config.yaml
arch: "mobilenet_v2"
model: "audio embedding model"
dataset: "read English sentences (LibriTTS-R)"
train_examples: 15625
gain_aug_db: 10
input: "waveform_16khz"
targets: ["voice"]
num_classes: 2
embedding_dim: 64
norm: "groupnorm"
hidden_act: "silu"
weight_standardization: false
channel_attention: "se"
depths: [4, 7, 4]
kernel_size: 3
wave_channels: 96
wave_strides: [10, 4, 4]
expansion: 4
widths: [96, 120, 144]
am_softmax_margin: 0.1
am_softmax_scale: 16
init: "lecun_normal"
residual_init: "none"
optimizer: "adamw"
learning_rate: 0.0019
beta1: 0.9
beta2: 0.99
eps: 1e-10
max_grad_norm: 1.0
max_steps: 15900
batch_size: 96
epochs: 97.7
lr_schedule: "step"
warmup_steps: 470
weight_decay: 0.4
Rows from block 11 of a small audio embedding model, named by matrix and row number. Rows with one number belong to one channel. Each number is 128 + 24 x the weight over its row's rms, rounded and kept within 0 to 255. All counts start at 0. Numbers have three digits each.
After each channel's rows are labels from the 100 clips, of 14976, where the channel reaches its highest value: "responds to" is what is common among them; "loudest" is the band of the loudest frequency at the time of the peak. Only what is clearly more common there than usual is listed. The data: read English sentences (LibriTTS-R). In brackets: how many of the 100.
# convs0: expand pointwise conv (model.blocks.11.convs.0.weight, 480x120x1), inputs 0-59
# convs1: depthwise width-3 conv, stride 2 (model.blocks.11.convs.1.weight, 480x1x3), a 3 kernel
# convs2: project pointwise conv (model.blocks.11.convs.2.weight, 144x480x1, transposed), outputs 0-71

convs0.321:100145147116155117145112159133095114163149117116111118091162124120143118135135126131128136149112143117160171110100124163125163161157112114085138145114096166160101157143132106150133
convs1.321:136162151
convs2.321:153090147112126098122082084143092144150098086119094090159126107150102154123119134125133164101114153114124129137112143128169106171157155131105129153143159170164163151146163142165166146120144178149140089115152095121191
responds to: voice: male (96)
loudest: 250 to 500 Hz (33)

convs0.455:112102177091166168128127149152107109147140087088088096105151117148169128163111091086167168107149118103134125097104130153135111128163150115104149106153110153146130119091107159113150
convs1.455:093111114
convs2.455:132087134108125121133100083135115129081095099134111097130138107118125145125120160126147132128132142152163149120131135132155123119142159123124132135137128154151132211133171126139141158132136194175169122117186122138188
responds to: voice: female (98)
loudest: 4000 to 8000 Hz (40)

convs0.75:135112141119137133111146123128180142064132122115122134199061126133155140142118117128136145110142116130111115132166126067126113111127145140137136130150200118084146119108129138102120
convs1.75:159153138
convs2.75:093131063120123194166129130058155083133129129171119129085133124134159126127137127129122126165132107124128126075189130123126119126128125126191125123129138128096123124130124094130097128128130121122128156136125156125122
responds to: voice: female (86)
loudest: 4000 to 8000 Hz (38)

convs0.388:149086113125090136154166092141115108145163126091109112115138141130184181105101087119108144125159132080128141127125138136132130121145128167131143150095116138153139133165073110083118
convs1.388:131090112
convs2.388:092131122142133131135128131123167103123134125131131127115133124071147135120065130123122141150174110164126125124143116118121169102119124108143117111109105117098109122099122137104100107126072152106147151158101154117115
responds to: voice: male (90)
loudest: 4000 to 8000 Hz (40)

convs0.400:138086108136085123148161088133115107147157137090116117114139138115178182084100094122104137130151125077129145129125127135121130127142136176129129155096113142157130136168076110078110
convs1.400:156098126
convs2.400:098118122150142131133117125122158107136126112130126117116139133072143137125071127132119144147162114163129106124140106120126174110127133117142126128111091127102123134103123133106103104125082153121131148152105150127110
responds to: voice: male (93)
loudest: 4000 to 8000 Hz (39); 2000 to 4000 Hz (25)

convs0.425:102106179096167164136126138134104106151127090092101110103153117143167135161119097098162148107140116083136125096102118155119125147164156117099132108154107155151129110105102163123141
convs1.425:099125098
convs2.425:134103125156162130143106099130114119104117101143137102132104081124125176107125132105133132125132141160128151115141108144122105147117138124131119114180168133155109173135137128142144130112129163144182118120158117122153
responds to: voice: female (98)
loudest: 4000 to 8000 Hz (56)

convs0.92:133119155113144129121132141137178131066134118114114130197063120130160129149119119122141149114137126118121121132169128067130117117128136139131142127155196122085139125114130141109125
convs1.92:159151142
convs2.92:098131063118123187169129128055147093134131130175116129081130122141163127125143127127122126167131103119126125068181130124126116127130124128183127123131139129103123121133123086133098128129135119120125158137124157129121
responds to: voice: female (84)
loudest: 4000 to 8000 Hz (38)