Rows from block 9 of a small audio embedding model, named by matrix and row number. Rows with one number belong to one channel. Each number is 500 + 40 x the weight over its row's rms, rounded and kept within 0 to 999. All counts start at 0. Numbers have three digits each.
After each channel's rows are labels from the 100 clips, of 14976, where the channel reaches its highest value: "strongest on" is what is common among them. Only what is clearly more common there than usual is listed. The data: read English sentences (LibriTTS-R).
# convs0: expand pointwise conv (model.blocks.9.convs.0.weight, 480x120x1), inputs 0-119
# convs1: depthwise width-3 conv (model.blocks.9.convs.1.weight, 480x1x3), a 3 kernel
# convs2: project pointwise conv (model.blocks.9.convs.2.weight, 120x480x1, transposed), outputs 0-119

convs0.459:476498450498474511464454515521494506508486482549493559498494508551495526452534538528510487487471551423534559527508453490405513522463474481519466541503488552518506536619530478517527478511505537509522473597545551542487492479448519696450548476492511499509535494503527496498520547486466498584520540477491519525555519530517507521554498521484433485569539553533582491
convs1.459:534541545
convs2.459:460568445577458443543509502511506483514456579438549446473519567453482482431560495584443480561442434531554563485474474529460497533515529477468493485435490592510441537575531504556460533470470562484462453487553555586515540480531547494538484446466500476510536512531556527504521521463493479507503477513517489475495474452475564511558473531491557500489551485477463500
strongest on: voice: male

convs0.358:492519536443552518533498539495509454496521450510422474492501479535495433513468493458535516496477601525524521519507500502501517504479409451464515509494507530492468560530463460512579480502501440527491470532525505409483492549478453447377510460520495498496436482438462444496438395485444480403478534475484489500447496421514460551457492434459458485453506545544551494
convs1.358:546529543
convs2.358:557432555450539555458504484476498519493547429553440541501504434547500498546423517418556499457545554519441420474497514495546508471530446504532498534571502411497544471446482511472546509504505444498559569485461429438519490537476482546450541568542479498516471550462460453521481511529522533468502546525520512480483482517517454489415505448493437519532429530538528515
strongest on: voice: female

convs0.441:467550456540512460457470504513503526495477542563496595507494472509430535522548548523491443507420559451549586504507453492443553555493459456472451495486503546498458559514528520559553506505506510476488443566582580446498497502487560562475455444446505504496523509502542400497479536525425488462529557493490506507549504480484503564553503504542417499500553521510557500
convs1.441:551519543
convs2.441:526571543492579505575536454393494376500545495494436611490520559556428470514480495460544501511443505506530547485521498475478512521539473459538462514558475421458612423514566443477491522514507503525513459514461507479524478546468544511492484481473486502527491461476491446530525453483487483467515485545535501457525460474465526459496498460484475540522500569551545523
strongest on: voice: male

convs0.296:487520471556479484523499447445440555558478548529535568464539492477451540512535513550447458529480470461506541451456445535422555545545519532501449536517436527566480504542515510523484553458459536441465484547520520537553547459493548530567445478463463459547563494566562453541533546534530457515536501548547444463567467547447556488515465532505473555526521504463495541
convs1.296:541543537
convs2.296:450557433550450453534483519524525513503465562465556456496490530468501487445563494556456473552462472519548541559510481500483492537428533512452499503438496567502426546554496490534485452509504552467461451496552566562433506467517516436523461446457542506469537456552550529463531512467453477529504473450449484551494543524471532527555489567490565457446549438441453469
strongest on: voice: male

convs0.24:562472530446491562500542506510499470506589453476434462494496541524538474477438484467514567511510576518484542526515548499561483461475462482509526500485493511505524501537464457467517467509506403571470476553472511439473482589501435515471548498566497495495416470420418511489449440430435505484472469472483541510455505494568440531469495454456494475488456514571580483
convs1.24:468473445
convs2.24:469505458503413486567471525593518503496516526426516445515473507453574508480555435577452526520522499406520520548526524486506503487464559536468523506448512605498457526545443493492455455511512505532434468574526542512452491477503412452495495454490522508447473445503493547444493484493451517495490445450444522547474549552521504451554512528485531458469530419475481459
strongest on: voice: female

convs0.386:513474519462530524489474542525576524423533453532459480566436464487527472545474527481536524411542540508482447557566502443507513519448496458477545487506575510425508509491482517484543438562561477525501464539521515452436437549517503496466535514535561569427468522485494494431459447563523483477515484439434495555446555524527463524522559462523518437461514509539495438
convs1.386:464463454
convs2.386:476556448568459481507488491491528523478496582498554482525475509464503462401531534515420458563417508577544544563553455455488493529430512516459480543472510556480442553559483474499521420558556539479466459502537555568429449509496508465490462475466545532468535476527524481464500511457439450520499499461460511557496555520516500530545515533469518452466521426458481460
strongest on: voice: male

convs0.390:460549467550520485516506442425462548538430548534541564477529523481446535508551528546461436472485458491509512455463459528461546530542538533529427539551459496545511482482524489547488550466469566422479485519515535538547541443504552546541457466429475473532560508554553442531529542521503482508525507545539454466556469546445561485500475484498411545543526565465532536
convs1.390:551532534
convs2.390:454559445539444475524501513513510495507453543464565453503485520471507509454567480559452467554460464509550531558503469506490493532392533525451496521458502585513439554564487496534479460501498541485456442514561561540454518467484536437540447443455565501458527460536529525455511505479464471535512468441433486568500569513490522538539489536492548470444558438433484479
strongest on: voice: male

convs0.300:493511529442540502520482555501508448496522452527418472494500469524501446523468507460541514515465611520523526518507496501499517505478396436452533494476506531493454574527465466512592481503501449523488470528534512408485493542483448449371520469527495498495431484440473467495446406498456484398485533476485488501460497427514465562475494448479480488444516528539543494
convs1.300:548531539
convs2.300:566435550454538563458513478475497519493552440555438544501504438550495494543420516416555503460541557520442425476499518493549506467528444511533500529571503414496548471446480508468545508505507445501562569489458430441518487543481483545448541566541480499515469547459458450520473503526514532463494544523519516481481483510520454486420506447491435519534430530536527514
strongest on: voice: female

convs0.123:566431520451474550483560533521525487473569466453447432508486538525598498504437464445548587499547593514460477511511554501566448442488475525527569534469526494471524474522443475432508484507507435540466493460477491430485489567516465489469590535576505510482424521403436548485471474468483506499490485489492493501485498520515454491472505461526536481486470447536519485
convs1.123:547548516
convs2.123:509434577438565516471443484468462550512511404500447509483526447526551497492465536456551503447563531524431437442479471509496512525564470508507494532544464425542525472462481544468570519498500467474543573497470435457545489507515472545446558585564455481545534557495493519554510510503517554463534538558552518456490458518468450477446483496518439542530452517482509533
strongest on: voice: female

convs0.212:487542529497532498558551466463455447553453510503526482450539532584461422450524521492449471522472543522539519499475495533495518497499442472472435536540452527551476504612465411533533505470466504504520502536506497456514524499491550481477448468461456448542488479492484433535474459441491493468490519506523521481461474456512497558408456460418447516465465606519604526
convs1.212:531559521
convs2.212:478497463558449456552490470472473505529494563510551511466534513491523535485537522512425469530455454479522528502490463526475492516507545578454468556459452495516481540511476485486477486484483562439474466537524521548492519432498495411550483485478474468534566451573553562532542530466450473552543443522522452488554487614450578488570480594532542507529531444440457509
strongest on: voice: male

convs0.446:480550455541509467461484496492510535488480542563515604511492489514417526511542556546487448516434556456541573509509453491439550549489447452477444500496511533491472547503520490548551497507507514471484447573567578448494494497488568568487434441442506507491527515510541390493489524516448485468529565488488493509553506455489501556523504492511420497483557567503583496
convs1.446:489493568
convs2.446:498563534459560517539498467534476400508538489467427551495514572540431470519495449491521527468462558421490572463500519485455544493537488443497506487501471493487596485467527463405475535488485508571522456583458480426524492545457529504498491455515509512503463476443456426508530435492445503444491464548529537453531459506491487542505500457478444487478463536580564485
strongest on: voice: female

convs0.44:481482549452524527514551515428468459538509456577466521452546512466551521545478579472471530462524550473494522461454488551512509489527506505518423553539460502533492473565444414488509532455453475485427501531479511478537543507545479555514544510541456459543447472481492523542485486504516495518522476534542471454548450570487510495503446489511408533537469634535595542
convs1.44:539535545
convs2.44:596400580440540554467514480457510510478563427530398543511493434565517506568408507400576499490514536524476469498519501475528494470505479514535505555571508438486560462464460480459539479527529460505540547484473450482487471551490480516461507565514496514505481532450469456509487508503511516466514527506502514507480507556508444466439519457500452504549422549542529498
strongest on: voice: male

convs0.120:527441558433511528463515559556530414470554451541473444510483513552568455473442542425580561499503550522492487513512539496567457450481494512539522494513527450466531465466466504443478478512509452522546510462487493458483484543471459572440584559554510515481434480409443558481470507447476526511498469483487513505409503537502479494477508450490499475521484553565564481
convs1.120:529553534
convs2.120:481450567436562473493450487446474515514494398498444519466533452527521455489465511446524500471558554513432452454484491505512537560553452499508482523552475425523502476502451545510561521494499472478540564523467431466534498522493445502444550543555457476549499537466520519551521501543540554459555537550550517450481450490449458449451463471518420551537437558508487547
strongest on: voice: female

convs0.223:491501567447532508516504545513463430535522448563454454459523515554506457488494558478495494484478595483515508490483498528446479484502440471466495485501466512560481535548438432488527509480477441516483453564500520386522521525459494524420515464523470464525430475428439494519437428421438462439486502500514514475419472459523470537489468429461495516456471532566556517
convs1.223:522537554
convs2.223:481501491508476464472520540496451526544475513489514509455550494513509537527501519523520483540438428480532530455442454554443508525546535521472503503443462514548487496478514484487502558438439585470484491513565521568552560429486540496586482477486449447549576484561565549549536564495495465531544468533533459461576460517454564517556461555507552546491588507457479548
strongest on: voice: male

convs0.81:498529447558472493500537379447471562529471551522549538478519516482437545476526530536455455555460465493519547490484472517471529514512487512527410549502468500540484483545524439515477518479479522464497484548517535520520520482493571565572399478413477472522569525531534388516527535489482469497520525510515460484551483527473526528495476500478423521505520577488615518
convs1.81:550533535
convs2.81:488514536423527497564514535514524479488407457449526392525466517420487476467513461524450484559504459531574505534505498515548462528432524467453561492528537580493458569546537559606552487505502544529487464469557536539485533504459485469503449483469543491450517470520490523452483506469462520510460482466462482560438565476491476534492501468504570482399541507498470488
strongest on: voice: male

convs0.438:553502467527468500460512462492520534481513525561500542518480507549452490484499560509515488563480611540524573542528518479483515494462378426503438487468517520482449543603538477495551460526522472503537454589535543448466472539444552554472458491464522521481502497496504436476459491497485521461490599468475523530506525437523468561476515472483423466435508561524533475
convs1.438:464471448
convs2.438:466536475464476490539515554580500472513460484443520438501502571489518540479538479588480536588430459494568583510471492527487502541480520419452532435420499612506461519524523489528482517470467591533461422524542553558486531449485570477559473436474523497486530464513540517484528501452442494513501475467471530529520525458502522551544482523474550481449544502508496494
strongest on: voice: female

convs0.388:537470538438502560522533515548485448519551446496439410474517505524535433479456482418544546523509550520496504509493542518544469467494473484518514474494484482517527499526467460467522484488484422541514511520484475443496505571512422466426535508535478477516425458424418522511427409433431492476459475490504523489388485467536451520457475440436500496493451523546535505
convs1.388:541537542
convs2.388:559420599456576518452543519474462537527521435516436523470528420527527531545425501433572515462537491520451445444475491516497496508553464523543534518535478414529554449447516534479544553480483489491544562469478459497562515519507487554488542560557460476544499553499491517551498539518520516479499518561552463441519447486474486450464475485544495555552473543512486546
strongest on: voice: male

convs0.250:517524445559461478512505487465506536499486571561545512498498464463445527505511569512431475631458571510541576515506465502475547522479406449473507532448503541497446526622535436501559488502500504512452449534537551473492495515492585489499444468445499497497550480521529394494503521529478472475511609488495473501514497468497501551531496538502505489428520487501513493
convs1.250:544537539
convs2.250:463499570453582487507425577544476477521485468522466531487507440490516553582487470514538521510530503332521562483488496515470593586523530463495498407504487479519521484472501555515484534476480512547470477576533555458532522466433492531498500440496483479505415450486516531506583495521536473515549427495498441487530489501469506492526487508512534524507561519524503518
strongest on: voice: female

convs0.242:540501419547443491515532485467520569484508566547540481508485482449469540493489568492426501622475583523518542524515490493503523494468394479479529549416517541482449516629513440475548478513511478540445465504521537459481485539514575475510461494468509509484535513494503407483469525497449490490495624479486482509504504509523482550534507535515539479441507475527514483
convs1.242:539538542
convs2.242:526439586432581518468475564520480519512498429552447527491504430521524558581445489460578520450605525382455468465485524513524573542544473469538525407526497443512560463465506587503511544478484480538530544520473466451550517503451460563485529510542479482508454500476492503512520494524547566483502497517517466468523474514479479470468496469515499526514506547532505518
strongest on: voice: female

convs0.452:501516472522524500460502489498512510489500532548499587509486510571447506495510549536524480546457576508517574532518478486459541514469402419465437504514511522494450547542497453524533474516513476483509452548537553456478483527445557612474453467467514510489501535491514399484485530497478521456496592474481515520534514398511470558457508447482412478476519591521575486
convs1.452:521484436
convs2.452:507559485529453417530490534513500431510484537492511449454525556480500507460540532554507508578398486569549563506502467496476509532509468439458473447457480585478466519552569519550503482513509612488515433503539530605467499492487599501525471442466496481507517492498528489497540508477458541459504518520527530471533469440457557514564461566500532485469536498483430500
strongest on: voice: female

convs0.164:471516560444569529484517571534525495477454440574473497508490474539502449491522573514605510503489559449546502514515453495499561543486443444459535441503524548470497562455510577532569485511509500466522468478529527482485487472469514619480555467488505508484442511445534468485557504538507490488590605480483508509509507499475515511475504430495467480476545579542577486
convs1.164:450462470
convs2.164:530412542383519551415567531548510534483529390509433474530471487517572548518423492461510579527509523469507551516516522487552493485457475492526512473481540517485508477455517510446515501506507477590472489502484523440508500531469486515486499505544535506465464530457435510472494533436455565500456508475473516539508543519564411533436513442451504491472470545571559493
strongest on: voice: female

convs0.97:477500473569526475481468485484517591486483556602514577491500508486472543531541548546469509531461571495515536530513481500436565548467485469466469534494513509481457556559456488500541472510504503462506427587552556454479487472476561571513493453480499497496532511505527365492510514589484517568557598474487536511530501512488524529543490549542457480463547546495461495
convs1.97:436524488
convs2.97:506484578408557512440496552574508549490513423522454497526479438521564540575494461466523536504564569462463516499503514485561585511494460442493547440520501497491511486449454558488551517498501448558526521546494468396514491511418447525461492504495524518469492541440494468473496518515529509425501489472472484527430530508510453496406522437481458495480496515544570490
strongest on: voice: female