python train.py --train_examples=15625 --gain_aug_db=10 --input="waveform_16khz" --num_classes=2 --norm="groupnorm" --weight_standardization=false --channel_attention="se" --am_softmax_margin=0.1 --init="lecun_normal" --beta1=0.9 --beta2=0.99 --batch_size=96 --lr_schedule="step"
Rows from block 3 of a small audio embedding model, named by matrix and row number. Rows with one number belong to one channel. Each number is 128 + 32 x the weight over its row's rms, rounded and kept within 0 to 255. All counts start at 0. Numbers have three digits each. After the name is the row's rms in percent of the matrix's.
Before each channel's rows are labels from the 100 clips, of 14976, where the channel reaches its highest value: "loudest band" is the band of the loudest frequency at the time of the peak; "responds to" is what is common among them. Only what is clearly more common there than usual is listed. The data: read English sentences (LibriTTS-R). In brackets: how many of the 100, against the usual share in percent.
# convs0: expand pointwise conv (model.blocks.3.convs.0.weight, 384x96x1), inputs 0-95
# convs1: depthwise width-3 conv (model.blocks.3.convs.1.weight, 384x1x3), a 3 kernel
# convs2: project pointwise conv (model.blocks.3.convs.2.weight, 96x384x1, transposed), outputs 0-95

loudest band: 4000 to 8000 Hz (61 vs 5.7)
responds to: voice: female (95 vs 52.5)
convs0.333 071:119074089113144100154124085132062119126156138082175111116133125116137133127128145089087169089148086119141153146107059151138077132161100118083138057158060106057132120087152148138078132151155111120156155109160060081098107094069113162131091114100121163080174150170133101144071112145119132085
convs1.333 019:097145171
convs2.333 057:122160163167127148141169133144177132116208148159074166168158073152098141118153124155151106129130167109109150100166059084075110123104111076176104172167192182161144126164187112112167125130120177132126129138142141127099104116142109121172097157108157104143079088101118117128175122138035096129

loudest band: 500 to 1000 Hz (27 vs 6.6)
responds to: voice: female (88 vs 52.5)
convs0.288 071:105079094130124072148074084149062102144149153084166123112141122118131122124106133092088163109131090107123181157109031125114092118158081095095133077160054087102123127089159136129079124169148139121164154111153085087116101087071095186122089090096147156096117142164140104143112128158119110084
convs1.288 082:086113095
convs2.288 073:168159154199155157170137150168171170126154112132095134140153106122114137132143143152147136144155165136145179133138121091100147153124128124143129173155183170188156143150180138135156160167156213120160163135185154137123128147150140148190114178146213130152059124125072157129155095099071076108

loudest band: 500 to 1000 Hz (28 vs 6.6)
responds to: voice: female (88 vs 52.5)
convs0.23 071:126074076093119065131070099133061106134120145089185111101121134121148102144098115082102149107111076099138157149116046138133108094140082116079130070152062081066126121089165137137077118156155105132150140124131074096129121084064096160115101081106138145078107147168138113135091116141124135090
convs1.23 077:117120074
convs2.23 071:147158154189141196163132136160166151128142084145095148150160108129115144155135132155144136128145158150138194116125085127145137162115160100149121155146173173187150146148167135132149168168156219120165170129212152127132121126131166153176101172124202131133104129117065191103097114072133079117

loudest band: 4000 to 8000 Hz (40 vs 5.7)
responds to: voice: male (98 vs 47.5)
convs0.32 055:123105112110114081126063101109077145069116166133145120104099084121153119132078143115114136113150099095179139135077036126118080091117060095115124037166105114050114132112143126117103153161155149146145144151155089120126121082067067155156104121107145159078084127170120147136106123135088129108
convs1.32 038:162165151
convs2.32 065:105156146184104165111116125117189129108173090173060183185151089163089160096137141195141105134131155142110140087150088099119146130101115085173090162129175170127117102157136101087131155139127154116149148141178178134129077151160139129154059136141171113162154113085055151132079161094155111162

loudest band: 500 to 1000 Hz (59 vs 6.6)
responds to: voice: female (83 vs 52.5)
convs0.162 148:080094099156142099145101081158103139173193175110143156155176160136148159099114150126091158118160101113145168117122060085077084122142074096116107169161103133159095127132123149125087146163156178124169164114167117101107088098099104162154082142098179142120115136140191062171160154189103098107
convs1.162 082:171159144
convs2.162 088:146115121100122143121124121113069101128079073100167102090134146102154112175114152085114155099109111106115134183081137127130160196188135103087187068093071097083119139074089143143111145120128108100132130092123086113116148127127138135076146092135097166117146223187148141154138083107146067081

loudest band: 500 to 1000 Hz (42 vs 6.6); 4000 to 8000 Hz (25 vs 5.7)
responds to: voice: female (82 vs 52.5)
convs0.344 081:109079077160152082154091081161104159176119132115148118115164174123172147137105135098078163098185077081170167142105068137136090127143099117106129104147110130158130149102147150140080163165159138100170162100155101094112102070067093168184078170083127152070141165141113149171130116128138094100
convs1.344 059:126172161
convs2.344 065:122130129144123057114108125112168142126125139149092143146130108141112117092114117136126088106135129097127090054164170116145163090090151194171084149127167143135116115130102115114126101126120157076118122103125155116124054095108034114174051166082136098084133078076052150094092153122119174172

loudest band: 500 to 1000 Hz (45 vs 6.6)
responds to: voice: female (81 vs 52.5)
convs0.159 145:082083095155144102146101078156095143163188178107149148148167156128151148100104151124083158115169092116156164119123058093080083130146073102111114142160099124143095131126120151134083149161155175120164162112166110097101084094090104158158078154091176145114122139146194062171152145187107104104
convs1.159 085:173154147
convs2.159 083:130105114084117100119095091110073107133082098091154089086146152090150120164082142088097144080119108071117125172084137121134148191178117078094174105100080097094093125076061137133089141119118114077134129089131087104109132121125109124095125095123082149105170213177175116142126098101160098087

loudest band: 4000 to 8000 Hz (51 vs 5.7)
responds to: voice: female (89 vs 52.5)
convs0.364 077:113081083127165095161091087164092165191112127118164114100164185122199153134108134087098163088175097081175153148078124137136067124141100091096143143144112133158149154074134158153104132159159122106149144095148090093111118082082124158180104171098081158073164165152100158162128100114154100102
convs1.364 013:099172111
convs2.364 044:148138139104141213138170110148158126097191096128089145154138091122101158169152088110133100077142120081147136078162085166159094086111190140145108173122161166129161135144147125130138137101121161124121118147157115127107158134114152058149153165133110056102144067119157180036107118054143149132

loudest band: 4000 to 8000 Hz (59 vs 5.7)
responds to: voice: female (91 vs 52.5)
convs0.314 070:110077091131132113147101082138066117130144144085158108105151119112145129131113155082089167088146085118143171150085050142127080125152097083096142068138063074080130123064132134123081128158148148120167159104170059081104107084059124173132091116093131162090148144161145115143097124146125113090
convs1.314 013:113105176
convs2.314 060:135161160176136153144150133147182138132214131148069161172148092132093148114134142171144127137141161151125166079180081100125147102105148146178086216174185183187131120155157118110153120150136180108151147124145164119098090115137126141176081170109185106151114091093087145089093151108132141128

loudest band: 500 to 1000 Hz (57 vs 6.6)
responds to: voice: female (83 vs 52.5)
convs0.163 144:083093100156141105146104081159100136171195172111148161158173159136150155107116150127091161122162101115146168114122062087081083120141074095114104173163102135161101130135123152131087151165158175130170167119169116102109088097098108163155081142098179144124124136142192055170155155189111100105
convs1.163 082:177153129
convs2.163 085:147116122102117144119121109106073098130080079098161097087142146097155121173107153087112143097107113106112125172087133129137165201184151087090180074083074096089117131074058140137103143120121112093137135093134092114111140127128134124079142094131082158107158219185131130134116093096168080083

loudest band: 4000 to 8000 Hz (69 vs 5.7)
responds to: voice: female (90 vs 52.5)
convs0.213 156:124087082126164098160105111154079144157134143075202083098150166109147132119106139099088161103168082109165146176100129145132073131159099124056163114139071093124113151104136167181088149160171140105159156102153078092112109091077115154163092156098114156094139154187124149159127068138129118078
convs1.213 245:163142168
convs2.213 155:093066066108154070120088080129073144160131152086190092097148181098183143104105128087077129102150074095150105131097165106100104109162094129088140124079071067110089138086087148151069106114133122094098104091096088078093118088085084102117111129102110117098135133139139112158128124146123137131

loudest band: 500 to 1000 Hz (54 vs 6.6)
responds to: voice: female (83 vs 52.5)
convs0.156 147:084092097154146106147104083163099140174200172113152162163176163139151158108113148125090161124162101115149169112123067088083084118141076096112104181158102132159101133134122152133088149167159176128169166118170117104108088097098108161155082146099178142125131135140190059168154154185115101106
convs1.156 097:179151130
convs2.156 094:152109116109119139122121111108077102122065067102163101087136146100160114178110153086109143095115108103118125172084134136135160206182146085085180073091080102088122131076066139136103151123123117097142140099136095111114138119119130127088137099125096161105153224190117133134112088082158085078

loudest band: 500 to 1000 Hz (36 vs 6.6)
responds to: voice: female (88 vs 52.5)
convs0.33 069:133081089090119064140073107123057117110114145090187100091109101117146109149092128100106149100121083113144149161104050143135096097139088110083141054147067081059134129091150139140085131163155111130138133125130072099134129080068095157123107087104127150067109147177128122124087107132125142090
convs1.33 115:096110087
convs2.33 081:143156155214141163158121144152167162126134124140096143139175104135119146125135146158145136126153161146141174143121117098101164171132120084140143155141170165189133150148157142137141164181157207117177186125209161138133103140154150163186094167132201143151084145123061167139128103089104067116

loudest band: 4000 to 8000 Hz (26 vs 5.7)
responds to: voice: female (92 vs 52.5)
convs0.220 152:093078083140154088154081082153095148154166164097156117119158158115151147090091140108075160088176082095167154139104089116102089128152081104097142126136098110133091139112125157150075143158160158092160156092156092083092083081076095158167073166078126153079132145160157105175148114170116108096
convs1.220 088:104079117
convs2.220 049:155120123108158114110153150126074134139084137078206076084110147093162105167179143132149145201131146167138123122073137125110064093158111134070140085080083086121171135159127135153137123142157125151099108124127121131179196173165100152091186114187142166163096123147160061138145135136114148154

loudest band: 4000 to 8000 Hz (67 vs 5.7)
responds to: voice: female (94 vs 52.5)
convs0.53 102:138122123153163149165140133155086135131097091087165049062129143079147111142137146102132155125158120125137148180071114193183100153166163100078181072085089081138139166061076164169134150149157143132152153115155068122127138124119146154157139144130120156138142153179092152130144074088153098082
convs1.53 191:140141180
convs2.53 194:089076076112146092111080082128103144174144148099173108115156198110181152101081106099070113096154080102153103119126168115101121094147091121112119142092081076113081127100101138139061101108123121078091097083105100078088095080081084100135066138075117105084138111127140121152135135148126146143

loudest band: 4000 to 8000 Hz (65 vs 5.7)
responds to: voice: female (97 vs 52.5)
convs0.27 077:138083093103133071136086111142070131118113136081181082082112110108141104151102116096110149085139090100163155167088068166151083111147091104076150069145065069074132131085135132150083118158157106120143140120149060106126132088081109156144109118114123154056154145178121128125077084126126136087
convs1.27 026:135150178
convs2.27 074:114162155151101154114111114109200115123192151170063175167174099153099190094119099172139084095121149098105117087171097106137162135102142120177098183143193184146106099151141097085131116135117175114136141127154181135112080126143150108161073142106142086130132112089101174090067148084146140143

loudest band: 500 to 1000 Hz (59 vs 6.6)
responds to: voice: female (83 vs 52.5)
convs0.189 143:085084094155146104146100079159095143171196173109149152154174166130153154107107147124086160118167094116156166117124060090084086125145074103111112149150099125156096134124109151134083144164157173123166163113165113099106088096092105158156081154096171143118125138145198056171154148186111104105
convs1.189 093:161161158
convs2.189 082:145097101107124117117101088110080106129063087103157101089128153104160110178087126086095134070118101079118130178088139128129158194174117097093177070082085105096089130084077133133089146114116118072122118084124100095107131098107142122099124106109127141094159214179157119170134095093146111087

loudest band: 4000 to 8000 Hz (45 vs 5.7)
responds to: voice: female (85 vs 52.5)
convs0.360 076:109076079148166081157086080167099170163107131113159114104142163114179141127100150100083162097177079072170164150104078133135091133148102112102135099165107122140122158111138158152081163162161134097157148091140099089112105066069110164181087168082124155071116168146108148169134104120125084100
convs1.360 078:118161171
convs2.360 066:120131128116121101098109119110163122128132119134099144143148114133110136079117084132131097095129129076120092063176137123154163063094151193171082166097140128123111104102073109112129061106111139102097105106106146119110071112130055112164064154102136080107147070063146134104116176161092212176

loudest band: 4000 to 8000 Hz (70 vs 5.7)
responds to: voice: female (95 vs 52.5)
convs0.195 090:156120128140155132156132144147104146114097115093163055063097130087188097143126147113135146123191129124152137177097138221197081149158137112085170081130098085113139159061081161167143165146159126141154156149146076125124145134129139149174150146134127151127153149174081191134160077097140110092
convs1.195 157:165096154
convs2.195 126:095061061104141102113084084120099136176156139101172127137150216130182142096089108095062117120153067110146103109133152107110122112137099113120116147082064067127069125087094140141040111117124134080108114089115103074094087092081099113134076140090128113109132129121134139158134139140120133137

loudest band: 4000 to 8000 Hz (72 vs 5.7)
responds to: voice: female (95 vs 52.5)
convs0.286 101:145124125150160146160143139156089139140093090086166046063138154082143110144136144090134153132158116126147146183078130191179097153166161112078179081094084071142144163074074164169140148153159140135152153112155069125133145120116142152157147154134123155139151153180096148120151072081156101082
convs1.286 202:151144176
convs2.286 173:088078076108143088108076084123112143176147151105166109117153204115180148096079104114068108101149080105152098115133164113107124093138095126120113145096092079112077125115105134137060098104119120082087093088100107087094093076078085098133053141067118102086143109116145126146129144150128148148

loudest band: 500 to 1000 Hz (27 vs 6.6)
responds to: voice: female (88 vs 52.5)
convs0.324 072:105080092140127081147075083147063106144148154082162118108146124118130124124108136088088161106128088108123181161106031127115090119157083097097136075159056087098119126089153133128080125167147148121164154108158084087115101087067095185121088091097149156094116142163145105141108125154116112084
convs1.324 085:086110097
convs2.324 077:158161158202156171169131146171176170130156115133095133140153105118112139128140143162148137146154165147145180131132124085099146145124131125143125181163179170191148146154176139137155149169158209116162167130187160134130122149151147153186112176144211125157058117120077157124148105098082091110

loudest band: 4000 to 8000 Hz (73 vs 5.7)
responds to: voice: female (95 vs 52.5)
convs0.284 106:147126127151161148161146140158089138138093089086166047063138151081140110146139145089136154133152118128144147182079126188175101154167163112078179079095084072143145163074075164169141150154160142137153154113157068126134148122117144154150149152136125157141148155179095145117149072079155100082
convs1.284 215:152147174
convs2.284 181:088080077108143087109076085124113144174146150106164109116152199115176147095080104115071109099149082104152097115132165113107124092139095127119113145097093080110076126118106134137062097104120119082085091088099108088093090074073081098134051141064119102080141108117145125146131143151128148146